config.toml
model = "sound classifier"
dataset = "synthesized solo parts of chorales (CocoChorales)"
train_examples = 39062
n_mels = 40
hop_length = 160
input = "log_mel"
spec_augment = true
win_length = 400
targets = ["instrument"]
num_classes = 13
arch = "conformer"
norm = "layernorm"
hidden_act = "gelu"
mlp_ratio = 3
head_dim = 32
fused_qkv = true
qk_norm = false
inner_norm = false
moe = "soft"
drop_path = 0.1
num_experts = 16
moe_every = 2
expert_mlp_ratio = 1
slots_per_expert = 2
shared_expert = false
subsampling = 2
layers = 8
width = 192
positions = "relative_bias"
kernel_size = 31
loss = "binary_cross_entropy"
residual_init = "zero_last"
optimizer = "muon"
muon_scale = "original"
learning_rate = 0.014
momentum = 0.9
nesterov = true
orthogonalizer = "newton_schulz_5"
adamw_lr_other_params = 0.00074
max_grad_norm = 5.0
max_steps = 8200
batch_size = 256
epochs = 53.7
lr_schedule = "cosine"
final_lr_fraction = 0
warmup_steps = 410
weight_decay = 0.02
adamw_weight_decay_other_params = 0.05
Rows from block 3 of a small sound classifier, named by matrix and row number. Rows with one number within an expert belong to one neuron, the router's apart. Each number is 128 + 24 x the weight over its row's rms, rounded and kept within 0 to 255. All counts start at 0.
Before each expert's rows are labels from the 100 clips, of 14848, where the router gives the expert most weight on average: "top examples" is what is common among them; "peak on" is the class under the peak. Only what is clearly more common there than usual is listed. The data: synthesized solo parts of chorales (CocoChorales).
# router: slot weights (model.blocks.3.mlp.router.weight, 32x192, trained with AdamW), inputs 0-95
# up: expert up (model.blocks.3.mlp.up, 16x192x192), inputs 0-95
# down: expert down (model.blocks.3.mlp.down, 16x192x192, transposed), outputs 0-95

# expert 2
top examples: trombone
peak on: silence
router.4 [ 81 113 154 138 113 103 143 157 140 192  95 125 134 132  89 122 113  83 160 148 148 120 153 126 105 157 117  86 167 179 107 114 158 135 100 123 107 159 159 124 102  40 101 121 127  96 133 134  81 144 112 109 114 135  98 111 152 154 123 123 157 145 141 140 153  95 129 154  85 131 135 131 145 128 158 104 169 131 134 102 126 119 146 156 130 105 133 118 143 166 184 113  99 157 128  99]
router.5 [ 95 140 145 164 105  88  85 161 126 142 117 114 150 135 125  67  71  95 115 103 154 154 114 173 120 159 150 120 134 138  83 118 107 151 148 116 147 134 117  94 141 145  99 134 150  82 173 133 161 140 158 149 170 116 109 122 139 138 117 150 144 130 175 130 122  76 108 148 110 143 121 133  80 120 118 106 148 136 139 132 125  83 137 124 137  99 154 100 132 158 114 155 109 148 102 124]
up.20 [ 95 133 122 124 123 154 140 121 120 138 178 146 133 103 110 103  77 146 125 145 136 127 117 119 117  82 112 166 129 128 141 117 131 122 101 109 108 107 137 157 130 138 177 108 141 129 152  98 144 179 121 137 128 123 210 126 128 145 102 118 124 127 134 126 124  89 136 115 125 119 122 115 105 160 129 107 105  48 176 135 149 140 136 149 105 133 128 119 133 106 118 118 108 112 132 170]
down.20 [162 150 166 128 120  95 141 144 163 138 118 104 168  97 145 140 171 111 148  90 100 111 170  97 150 154 176 107 142 183 111 116  93 133 115 147  93 156  98 107 149 126 108 124 160 122 172 149 128 104 141 157 132 128 138 104 125 107 159 102 145 144 154 118 109 147 143 141 162 122 153 129 108 102 108 118 174 120 102 103 120 117 142 146 115 139 132 153 141 110 173 106  88 140 136 113]
up.21 [124 116 124 149 125  91 193 144 162 134 129 143 160 105 128 128  99 168 152 146 119 167 122  85 156  94 104 142 125 147 138 141 103 140 143 147  84 128 128 152 153 164 120 161 126 119 146 146 119 145 115 140 125 153  86 119  97 125 118 118 103 100 135 130 115 116 132 111 140 120 148 104  95 136 124 114 128  84  95 147 128 132 111 129 168 150 145 148 125 129  88 120 107 141  95 103]
down.21 [116 146 126 106  97 161  98 107 113 133 130 128 103 111 116 123 133 118 107 118  95 143 108 158 141 165 132 130 122 104 169 113 203 171 132 110 103 135 160 152 133 130 158 150 131 134 109 135 143 155 131 122 125 163 122 150 122  94 120 158 154 103 130 157 110 125 141 111 136 157  84 114 129 138 146 162  71 125 170 124  99 161 111 114  70 128 107 100 139 139 164 141 147  74 107 156]
up.22 [145 119 134 116 155 130  74 112 180  67 115 113 139 120 129 180 123 146 116 138 175 115 168 148 134 136  93 125 123 129 139 113 106 113 143  84 145 120  92 110 130 166 127  82 121 168  75 181 144 154 125 117 140 139 153 132 168 150 135 137  73 127 132 107 136 106 131 170 168 176 149 112 109 104  93 108 158 128 155 155 116 152 157 127 175 148 130  88 116 126 135 129 150 150 150 153]
down.22 [147 106 157 130 139  86 111 106 158 149 100 139 149 137 143 122 141 146 130 140 149  70 153 131  85  84 168 111 162 128 133 147 129 115 110 149 101 157 132  94 173  95 134 112 151 166 111  94 136 129  93  93 128 147 142 154 100 121 161 125 136 141 156 171 132 132 110 157  95 121  94 135 133  93 142 123 172 113 145 120  97  59 138 155  94 147 100 133 103 122  98 127 147 105  90  81]
up.23 [151 117  85 127 120 158 163  96 145  95 100 145 191 123 126 136 139 121  88 146 154 138 107 111 120 116 100 148 133 108 172 177 120 129 112 123  75 117 107 154 148 147 136 128 150 127 123  89  88 106 130 123 156 126 128 127 146 106 128 159 152 106 134 139 123 143 141 135 136 120 126 120 146 108 143 121 129  91 140 167  55  44 155 121 117 136 100 101 150 137 141 155 118 122 133 137]
down.23 [101 147 133 118 127 157 107 137 114 118 102 122 104 140 149 119 148 151 130 169 140 137 148 121 124 115 125 111 133 118 115 126 112 134 123 122 116 142 154 131  98 122 136 136 123 135 141 162 141 117 109 121 102  95 133  98 125 121 128 148 147 135 133 110 141 161  91 103 151 111 101 137 133 145 118 121 126 181 131 101 154 148 109 105 158 127 118 165  72 145 127 173 127 136 124 163]
up.24 [116 106 143  86  83 163 105 104 107 123 142 149 112 129 178 160 104 137 123 132  85 133  95 106 107  98 159 116 105 171 128 106 140 110 130 123 142 102 153 119 135 139 161 100 132 122  93  95 107 103 140  99 126 131 148 171 133 130 104 140 136 145 132 149 127 174 108 112 219 133 115 109  99  95 101 152 127 134 135 119 117 174 136 128 141 139 126 172 127 121 100 127 132 132 141 133]
down.24 [126 141 128 162 173 115 128 139 150 143 115  82 129 102 128 146 166 147 131 123 130  97 125 125 135 125 116 148 154 171  59 132 133 151 127 140 128 122 118 166 104  99 119 107 130 139 131 132 159 106 161 159  94 129 122 154 105 189 164  88 114 126 126 119  96 106 139 158  60 118 114 161 152 130  88 152 157 107 102 133 140  90  92 128 123 122 119 105 144 156 130 109 140 146 148 112]
up.25 [137  95 133 104 108 134  87 114 165 149  87 132 145 126 115 120  96 156 144 128 112 125 110 109  92 111 119 152  88 167 109 130 112 153 115 107 138 141 176 138 156 114 127 110 132 150 114 115 124 127  88 110 108 106 141 154 135 135 164 107  72  89 144 167 157  93 109 138 100 130 172  92 107 113 115 123 145 115 131  94 111 117 138 157  85 109 152  91 135 139  99 131 141 151 146 159]
down.25 [146  84 104 133 137 117 142 105 126  93 139 122 131 129 121 140 128 126 102 109 144 119 150 111 113 147  73 127 100  97 137 157 127 138 163 148 139  80  84 201 133 152 147 143  86 146 167 129 120 164 104 113 145 137 104 103  98 167 121 105 177 145 150 149 142 160 138 136 140 103  89 125 112  98 133 114 133 133 136 166 123 106 141  91 168 179 141 128 164 103 154  75  99  88 130  89]
up.26 [134 150 113 133 150 192 154 144 173 115 117 130 122 179 143 142 100 128 169  95 134  97 149 114 111  76 134 120  95 141 174 173 143 112 162 120  98 119 117  99 130 139 159 161 123 126 141 145 121 164 110 173 121 187 121 116 169  94 125 109 149 132 116 111 111 118 106 109 129 120 140 117 146 138 134 110  82 134 144 142 147 113 136 153  95  77 131 149  84 140 123  98 114  71 167 148]
down.26 [130 118 143 112 145 115 136 109 154 136 118 122 105 144 104 128 106 128 100 113 139 109  91 115 169 181 157  82 130 149  77 100 128 144 131  94 123 147 157 171 141 160 109 108  87 127 132 107 125  99 136 140 118  82  97 127 113 176 110 141  88 122 164 105 142 169 128 148 105  77 126 103 136 163 141 158 166 115 149 101 154 124 163 102 116 131 144 128 121 136 131 147  89 127 119 106]

# expert 1
top examples: trombone
peak on: silence
router.2 [117 128 107 117 138  89 159 161 112 167  97  89 125 160 143 126 151 110 129 144  99  93 156 137  74 149 155 130 151 112 106 124 128 157  92 108 112 123 138 116 145 110 132 129  93 111 157 172 134 171 182 142 108 148 104 129 136 169 100  81 133 133 127 113 122 167  89 142  99 124 153 140 127 124 117 151 125 120 142 128  62  96 130 131 119 131 119 123 143 147 121 136 104 141 107 144]
router.3 [134 147 157 141 121 136 111 149  61 160  89 129 161 160 111 115 112 139 130  89 108 124 126 150 119 125 156  76 130 143 139 124 141 129 141 126 110 128 167 119 111 120  94  86  84  95 139  70 128  95 146 106  86 110 106 129 106 124 101 168 143 119 112 159 120 126 163 124  88 121 135 169 146 102 148 105 148 150 135 108 126 112 134  97 112 136 105 125 123  91 152 114 128 169 140 124]
up.20 [135 135 153 106 124  99 129 128 181 175  81 148 148 132 181 108 127 154  93 126 134 130 135 125 133 105 120 150  65 114 124 128 131 123  99 122 143 121 139 112 138 145 138 144 136 117 148 131 104 133 160 110 147 132 143 152 139 148 130 117  77 117 125 131 171 129 110 108 112 149  91 146 151 137 120 121 107 125 106  95 128 143 120 123 103  80 140 201 137 160  62 162 150 147 121  87]
down.20 [138 131 119 128 117 125 137  69 151  92 192 108 152 118 118 129 113 130 140 130 101 129 118 120 139 105 115 106 136  90  97 175 106  88 115  99 145  66 124 139 124 119 143 159 103 150 147  95 143 115 157 188 125 108 117 161 123  93 127 104 134 119 136 153 122 163 111 167 151 102 155 144 131 115 165 102 124  92 159 136 136  79 108 134 170 138 137 106 112 137 126 127  72 106  91 143]
up.21 [121 133 118 146  84 147 158 123 128 142 103 134  89 119 130 149 146 146 101 152 168 139 112 111 140 169 116 145  95 134 115 108 152 152  80 107 174 117 115 127 113 168 143 112 128 137 109 155 157 143 141  93 109 146 103 135 138 145 151 147  92 123 123  92  97 116 102 134 133 115 153 144 130 105 149 194 127 118 159 100 126 144 149  90 141 119 148 158 112 135 145 115 149 147 124  89]
down.21 [149 121 122 120  88 108 125 112 147  90 139 147 120 145 120 133 120  96 158 151 146 119  58 118 164 127 148 166 126 136 104 126 105 123 122 128 110 181 139 113 129 105 121 102 103 114 128 114 133 147 125 150 162 121 144 189 131 182  59 144 149 170 151 138 108  98  96 143  72 136 126 142 111 142 113 151 135 121 135 161 145 127 145 122 141 116 162 151 126 131  93  91 152 157 104 122]
up.22 [144 155 134 117 144 144 108 130 164 134 155 144 139 183 121 123 145 120  95 185 148 145 140  69 115 170 150 121 145 155 135 125 132 134 175 166 138 193 123 143 104 128 111 121 134 131 130 126 146 114 112 124 168  95 143 146 139 124 168 118 112 108 111  96 109 108 119 132 148 118 157 139 152 122  92 111 126 156 139 158 103 140 105 157 132 169 105  93  97 115  88  95 129 127 135 128]
down.22 [142 100 128 115 130 111 137 143 131 108 144 111 136  87 157 152 132 134 152  66 124  78  97 147 143  99 119 123 132  97 102 120  95 121 112 114 117  85 168 117 144 129 131 140 109 150 129  98 126 169 160 141 100 151 115 107 100 137 132 125 106 182 163 155 146 109 160 155 131 102 107 122 134 128 177 156 135 136 108 113 149 143 100  70 144 101 138 134 153 185 122 125 136 133 112 112]
up.23 [131 118 157 139 150 134 119 155 144 116 147 121 115 130 155 109 160  86 111 135 142 123 137 168 108 130  86 116 157 104 126 151  97 122 162 149 109 115 119 161 134 125 121 101 112 182 116 117 135 102 109  90 128 137 104 114 157 105 154  90 120  86 155 121 146 155 158 112 116 141 128 123 139 106 118 104 110 143 126 165  97 117 138 126 103 120 116 151 139 124  93 139 127 117 124 143]
down.23 [120  99 118 136 144 128 111 125  92 140 117 123 137 133 112 133 124 139 143 113 169 140 156 111 124 119 196 139 103 139 107 142 128 128 105 166 116 150 135  77 141 111 103 155 132  91 144 144 123 163 132 142 131 125 128 117 163 144 101 151 123 149 112 158  86 134 100 129 153  99 124 135 149 109 141 119 170 123 128 122 150  97 167 110 118 126 153 114 164 141 165 130 160 153  65  89]
up.24 [150 110 134 159 140 116  97 160 113  70 140 107 147  76 121 133 132 108 139 130 186 129 147 108 112 131 105 144 122 119 148 129 109 154 138 111 105  89 133 132 141 111 163 150 142 164  87 105 147  90  89 149 145 126 162  99 158 129 112 119 107  94  95 100 133  97 145  96 118  72 136 130 156 155 136 112  98 128 147 126 158 115 100 175  98 157 134 142 119  97 144 138 124  99 145 119]
down.24 [119  91 127 102  84 131 137 139 110 129 115 149 144 131 139 112 138 147  78  94 123 141 134 133 139 171 167  87 147 117 129 145 127 128 127 140 133 122 129 102 122 144 112 132 159  48 188 140  69 123 143  97 149 135 121 123 131 173 155 114 139 142 168 112 166 113 142 146 126 153 123  85  88 107 108 122 128 101 114 111 156 168 118  99 190 110 139 136 127 147 190 102 120 150 140 125]
up.25 [129 137 119 170 122 134 110 115 153  97 134 137 131 162 107 142 108 162 124 121 143 177  99  89 147 131 114 124 115 135 123 128 114 140  88 146 144 172 110 136 123 144 158 159 131 136 115 135 127 123 131 108 156 153 124 145  78  84 144 152 115 152 140 101 150  99 123 108 148 143 156 138 126 128 128 156 119 131 101 149 140 119 122 106 137 119 138 136 138 166 121 117 101 110  84 154]
down.25 [ 96 106 108 107  74 128 147  95 108 161 139 137 111 158 131 150 152 153 116 166 126 135  96 112 145 141 140 117 147 138 121 152 118 135 136  93 109 143 135 112 116 139 140 116  98 126 144 107  61 181  84 108 122  93  85 169 146 120  88 159 137 178 120 102 131  94 137 138 144 120 110 129 157 149 151 102 169 119 112 122  98 163  84 160 140 121 141 121 114 132 131 149 118 132 139 112]
up.26 [178 112 142 140 132 140 131  97  89 110 108 151 115 167 166 155 146 157  96 158 101 131  92  89 161 126 108 135 106 130 152 140 146 109 107 137 168 164 126 107 173 123 158 116 128 158  83 148 125 141 141 161 102 131 151 151 105 108 112 123 152 165 128  94 162  97 112 111 174 122 135 105 140 160  98 153 125 156 121 117 174 128 124 108 149 107 111 128 128 126 113 148 123  95 130 150]
down.26 [101 135  83 130 106 135 165 141  87 157 150  82 146 113 120 125 128 139 160 128 119 140  94 110 156 125 135 164  94 179 160 154  75 165 118 132 102 114 112 114 129 148 148 102  97 133 135  61 119 147 149 102 139  93 152 131 128 107 131 161 152 118 172 150 118 136 138 129 100 151 151 153 127 118 142 122 140 109 142  95  56 121 111 138 141 138 130 132 100 155 137 117 110 137 113 107]

# expert 14
top examples: horn
peak on: silence
router.28 [104 147 135 130  88 134 161 111  86 159  58 111 113  90 124 103 156 108 115  85 117 138 136 148 146 121 183 110 129 141 110 131 106 124 127 131 138 161 154 145 140 116 116 149 119  75 158 152 152 139 125 103 153 116  83 122 143 104 142 130 182 169 111 133 103  99 124 128 108 143 105 149 141 140 110 119 127 128 143 153 124 106 100 137 144  89 129  95 154 146 171 162  75 132 112  99]
router.29 [ 88 141 131 101 128 114 161 122  66 175  96 134 141  98 101  64 118 172 171  84 108 120 154 146 146 160 179  71 147 161 151 102 133 105  91 152 134 116 129 136 131 118 114 113  94  63 148 122  88 166 144 105 115 105 127 126 131 127 112 149 169 139 135 171 117 103 143 111 100 153 141  91 147 104 121 115 138 126 117 144 145 105 114 121 135 146 133 111 152 138 170 147  78 163 130  88]
up.20 [143 129 129 158 133 143 134 137 126 134 102 161 132 143 124 140 122 116 136 140 158 136 144 111 108 100 104 118 138 147 125 135 150 143 122 153 118 105 100 128 142 142 179 131 129 186 123 127 123 133 147 179  85 156 183 145 116 104 111 100 111 136 101 104 142 142 173 124 166 155  97 106 120  97 109 172  84 101 118 165 137 156 162 132 106 148 114 159 105 104  97 135 135 139 170 141]
down.20 [116 127 110 187 137  63 110 116  54 113 125  92 119 150 152  86 137 160 112 108 148  98 130 129 166 159 146 131 126 102 130 162 153 104 121 194 150 112 145 166  92 171 166 123 112 133 112 121  96 143 119  84 153 132 115 127 107 116 164 101 105 129 114  81 107 131 112 153 112 112 127 128 134  88 140  95 130 141 128 140 134 110 144 156 129 143 138 144 149 129 137 101 150 157 115 111]
up.21 [136 125 103 164 139 137 114 119 131  91 144 109 159 168 150 183 164 123 134 112 108 127 128 148 126 112 104 134 123 133 137  95 128 145 112 132 109 109 123 157 105 117 133 115 161 129 117 127 135 150 112 120  99 105 122 129  97  94 126 127 125 146 139 126 117 117 174  91 175 112 133 116 162 122 120 147  93 101 167 149 153  82 161 146  91 137 144 153  67 129 144 123 171 133 127 135]
down.21 [143 146 171 156 143 140 113 128 139 141  95 158 101 106 120 133 125 131 145 130 153 128 117 142 118 139 143  81 173 101  97  52 100 189 140 136 146 139 135 122  82 131 128 169 159 118 115 105  95 100 161 133 147 146 129 129 137 149 126 102 147 107 143 132 115 130  88 110 146 116 128 140 175 151  87 121  98 133  85 118 137 138 115  94 144 180 151 169 121 156 122 120 125 117 140 126]
up.22 [139 118 132 149 103 130 141 110 113 100 143 122 129 177 134 154 127 105 139 155 116 129 108 156 105  97  77 127 141 122 138 131 128 117 128 127 160 119  90 102 128 121 127 140 150 129  97 136 150 134 145 138 165 164 138 140 158 126 117 145 161 106  81 107 152 178  67 125 157 138 133 139 130 158 136 133 121 129 104 140 136 144 141 128  94 162 129 161 120 109 111 118 125 105 159 183]
down.22 [135 118 133  91 134 141 135 105 111 130  94 152 143 108 133 133 124 134 156 130 131 148 115 133 143 172  63 148 115 150 166 181 162 105 170 135  97 107 152  91 121 126 129 171 131 110 136 117  85 119 129 120 112 126 129 143 120 103 124 127 143 153 160 141 103 123  89 120 114 139 128 138 140 129 128 111 107 127  80 120 138 146 141 165 127 105 107 150 144 137 144  92 149  93 107 105]
up.23 [143 110 119 151 145 143 117 163 134 111 137 147 135  92 145 130 140 121 125 118 175 128 143 131 149 118 117 181 114 151 107 108  99 122  98 156 125 115 126 108 106 148 170 138 135 136 169  78 150  78 115 127  98 124 135 143 131 162 110 131 166 104 122 101 143 153 134 100 153 181 113 124 107 145 122  95 115 124 116 154 147 165 169 128  90 184 129 155 135 119 107 117 121 153 115 172]
down.23 [ 97 125 107 143 151 154 143 174  90 161  74 124 117 167 142 146 117 138 104 109  96 126 144  83  82 155 134  85 200 161 119 146 130 120 153 125 122 139 130 126 131 111 123 125 128 116 101 102 125 141  95 116  79 155 161 118 128 127 139 101 139 133 119  87 133  77 155 117  97 168 102 131 115 138 122 116 136 171 140 124 116 111 140 143  81 136 137 127 102 128 164 145 128  99 133 136]
up.24 [134 128 151  93 130 155 121  98 121 102 170 163  82 126 138 118 168 156 117 131 127 101 144 126 118 121  63 122  80 131 164 134 155 112 149 125 108 166 130 137 147 140 148 171 115 166 119 139 162 123 151 138 109 116 162  90 106 108 100 125 158 118 115 142 143 120 116  94 125 107 113 159  89 142 132 142 138  84 124 115 109 130 149 145 103 132 145 116 104  95 132  98 129 129  91 117]
down.24 [108 103 156 119 106 161 116 100 109 137  97 109 132  89 159 131  91  99 143 100 156 146 158 160 115  78 104 144 153  98  74 113 113 148 128 121 151 145 128 136  59 155 120  97 110 162 121 133 184 125 145 154 125 107 126  86 159 114 125 134 164 120  94 108  97  81 145 135 118  99 131 128 158 125 129 118 137  85 106 144 111 139  98 149 149 127 134 114 125 118 120 114 145 174 166 112]
up.25 [181 138  95 165 138 159 127 156  93 118 143 103 146 124 181 168 112 142 131  82 157 132 135 127  77 147 104 103 112 112  98  99 110 119 139 122 109 104 124 105 128 149 167 146 165 149 121 136 153 114 120 165 139 145 144 119 128 126 159 165 134 123 140 165 147 147 135 147 184 158 164 112 158  75 131 123 148 108 142 119  99 117 120 156 118 145 119 127 108 129 129 132 135 125 168 149]
down.25 [126 198 165 137 159 150 120 145 128 129 169 188 101 110 124 116 178 180 148 135  82 103 158  64 135 146 132 122 170 108 128 142 132 103 105 134 141 117 114 127 121 102 128 128 114 111 137 144 138 153 120 143 150 144 147 113 111 143 133 123 108 110 154 175 144  88 120  99 124 111 152 119 160 102  86 140 139 149 136 145 163  85  89 158 152  91 179 107 148 140 127 115 134 119 103 151]
up.26 [126 120 138 154 140 147 125 118 113 188 118  93  95 139 131 128 110  97 121 128 123 167  67 144 146 109  96 109 136  83 156 111 126 128 146 161 139  95 129  92 136 112  58 143 144 139 142 141 146 129 116 110 154 145 133 121 181 171 116 140 167 115 124 116 123 127 110 188 166 146 136 162 170 129 156 141 131 147  84 164  88 179 137 133 141 126 116 147 110 130 116 106 149 133 149 132]
down.26 [148 170 139 126 130 138 150 100 138 121 110 100 114 149 161 100 109  94 153  96 113 145 104 140  94 150  87 117 162 100 177 170 172 134 145 176 148 100 133 110 148 120  93 138 153 158 121 121 123  84 126 118 147  90 127 161 158  94 142 161  98 124 101 146  78 158 105 173 108 127 133 103 149 148 154 146 125 131  97 113  90 128 145 139 130 131 112 148 119 151 133 111 103 124 109 110]

# expert 5
top examples: horn; note B4; note A#4
peak on: silence
router.10 [127 150 103 132  97 101 144 147  95 155 128  96 136 157 123 130 147 108 126 131 104 161 118 157 137 161 107 133 107 122 137  79 115 122 138 119 129 106 100  84 126 108  90 127 123 110 131  79 115 118 156 112 114 115 151 127 143  81 109 118 130 141 131 120 120 128 114 163 139 166 140 115 149 140  93 157 133 102  98 111 115  67 147 166 141 105 138 140 158 114 120 121 147 125 141 111]
router.11 [151 143 140 173 115 125 118 147 158 144 144  96 139 124 162 112 147 120 134 136  99 122 146  95 141  87 148 103 135 126 115 163 113 147 125 112 131 177 117 123 156 160 100 116 150 100 137  75 136 155 131 146 148 133 160  87  67 151 127 141 129  79 136 167 121 127 128 134 136  69 132 147 116 156 149 141 146 136 151 140 117 133  94 107 149 114 144 100 165 129  86 165  99 136  95 137]
up.20 [138 105 132 126 123 133 148  98 146 112 118  95 136 129 154 157 113 134 118  78 164 118 108 164 130 104  94 137 114 135 146  96 121 168 118 139 161  75 131 128 161  98 159 113 126 162 146 156 132 124  88 141 124 113 146 125 135 123  91 152 159  96 160  88  95 140 108 110 160 129 112 112  87 142 130 139  74 115 139 140 141 153 160 130  91 131 120 128 115 119 139 109 136 158 110 148]
down.20 [137 150  60 161 139 129 127 144  97 162 120  95 110 108 114 111 113 122 137 139 137 148 136 121 125 128 134 111 118  88  99 140 109  84 123 113 114 151 131 136 145  97 101 158 132 135 110  98 123 170 154 108 109 100 121 151 158 144 152  98 147 140 128 117 107 119 115 118  95 170 125 114 161 129 154 116 169 139 154 106 106 154 139 134 138 138 139 116 131 166 108 121 125 115 125 123]
up.21 [142 151 101 127 186  57 143 129 101 152 141 119 148 116  83  93 141 117 128 168 114 122 113 111 128  81  85 128 162 123 119 117 100 119 111 138 206 110 124 118 114 157 102 160 134 174  85 139 174  84  92  99 137 164 131 135 158 147 134 140 116 142 122 157 118 130  89 148 164 111 144 139  95 157 132 103 145 129 134 123 133 107 142 151  86 137 120 146 132 138  95 111 166 132 166 180]
down.21 [109 140 160 122 121 171 116 111 120 147  95  96 104 140 143 125 117 123 127 122 118 133 157 101 140 134  88 181 112 152 130 133 101 112 114 153 143 136 117 138 137 111 108 131 135 147 112 103 138 160 144 136 140 108 206 108 164  92 130 165 115 139 130  90 161 130 115 135 113  99 126 148 128 108 115 149  98 148  85 151 115 111 130 136 117 174 120 137 195 133 118  81 114 113 137 118]
up.22 [121 134 129 106 133 123 154 126  99 133 128 132 185 165 136 123 118 101 118 106 127 127 149 110 125 117  96 127 162  94  98 129 136 171 130 131 118 118 144  75 138 185 114 120 127 139 117 112 156 119 167 132 168  99 118 117 150  97 130 163 116 137 138 151 142 169 166  69 163 149 153 158  91 147 164 133 172 107 132 120  98 128 148 177 127 141 108 131 125 120 101  89  96 122 112 144]
down.22 [136  86 152 141 135 124 115 145 150 104 146 121 143 110 100 126  99 153 116 159 121 136 113 158 126 151 146 114 122 120 137 135 139  70 124 175 128 157 145 128  89  95 150 117 133 115 135 151 126 171 116 139 131 101 130 179  84 120 153 133 137 168  96 160 163 146 144 134 100 127  92 154 168 110  79 151 113 139 149 140 113 130 149 117  69 136 120 137 137 151 123 128 126 112 102 111]
up.23 [118  94  95 128 167 125 139 147 132 156 147 162 117 116 114 153 158  89 148 161 162 160 120 155 127  85  86  98 109 126 114 135 149 100 119 133  96  92 150 143 181 125 167 146 120 125 109  98 108 112 153 122 131 114 143 111 110 123 153  81 141 148 130 129 147 154 171 143 133  88 157 185 149 177 137 125 120 107 194 122  74 120 156  89 101 126 152 145 170 104 148  94 152 107 107 136]
down.23 [129 121 125 136 127 138 127 121 124  77 102 139 161 131 156 114 117 117 135 117 148 124 157  88  82 146 162 158 119 136 143 153 184 116 123 117 130 161 101 119 109 123 139 129 118 111 126 125 150 158  94 124 119 108 125 119 114 143 140 151 126 107 140 125 120 188 162 132 103 136 101  94 116 132 138 124 121 179  72 132 167 121 133  95 143 125 142  70  86 115 141 161 162 134 175 137]
up.24 [173 139 115  99 122 106 149 126 171  88 114 119 132 114 129 136 112 117 122  55 156 137 114 100 157 138 149 144 120 135 109  79 144 125 134  98 118 137 106 135 162 134 142  95 151  88 111 102  84 157 146  91 168  91 143 109 113 141 121 121 131 144 151 125 143 144 128 152 136 122 175 129 104 103 132 132 107 107 150 151 131 129 135 139 163  74 152 126  82 124 137 142  92 153 102 140]
down.24 [107 114 146  79 108 109 137  96 132 130 143 123 100 105  83 155 139 164 131 147 136 111 130 127 160 127 139  85 137 114 142 142 140 175 157 156 172 114 172 167 143 132 129 105 106 154 114 113 125  97 118 146  91 114 152 168 107 122 120 127 119 139  84 141 119 126 162 167 107 129  74 114 129  84 140 132 139 104 119 124 135 143  89 139 141 145 130 103 129 129 130 121 163 129 128 115]
up.25 [ 55 113 143 138 106 121 170  94  73  96 118 159 103 102 156 149 128 139 104  32 196 129 157  88 127 123 104 104  93 138 101 110 146 144 158 131 117 138 155  99 122 155 180 122 120 127 119 123 111 163 152  86 168 122  98 133 123 163 153 125 121 106 115  80 141 120 147 142 164 147 151 114  95 135 154 138 126 141 127 105  85 162 132  93 101 142 127 124  92 136 118 113 114 154 129 134]
down.25 [142 119 131 100 140 146 141 153 144 138 153  60 135 120  79 115 137 159 174 139  73 135 117 155 170 122 132 136 163  54 135 135 132 112 128 110 111 116 143 159 168 131  89 157 107 142 124 151 101  79  96 149 142 162 138 167 127 109  85 163 168 124 116 161 126 103 123 128 142 127 133 137 192 110 116 121 121 127 137 131 135  74 126 176 149 137 121 139 142 128 121 118 127 106 100 116]
up.26 [167 163 105 137 116 160 127  92 146 132 149 111 108 138 120 129 146 118 134 134 115 114 131 110 193 165 155 148  92 139 146 155 144 118 147 156 121 176 141 185 153 138 151 122 127 151 141 131 122 145 141 112  89 112 140 145 129  90 152 100 118 120  97  95 151 105 136 101  94 151 111 114 172 125 144 144 107 140 112 115 111 134  85  99 131 125 127 126  89  99  87  94 122  92 138  82]
down.26 [171 118 114 145 125  97 107 124 111 163 134 152  90 150 125 158 173 139 106 131 136 182 106 129 151 114  96 117 122 137 123 126 112 135 156 114 142 101 109  99 137 138 124  78  93 100 133 137 126 125 129 109 183 135 150 131 111 138 114 131 117 141 144  85 162 159 114 144 170 106 172 133  98 124 133  97 143 154 148 163 149 124 165 114 142 119 138 139 174 143 121 101 136 155 118 138]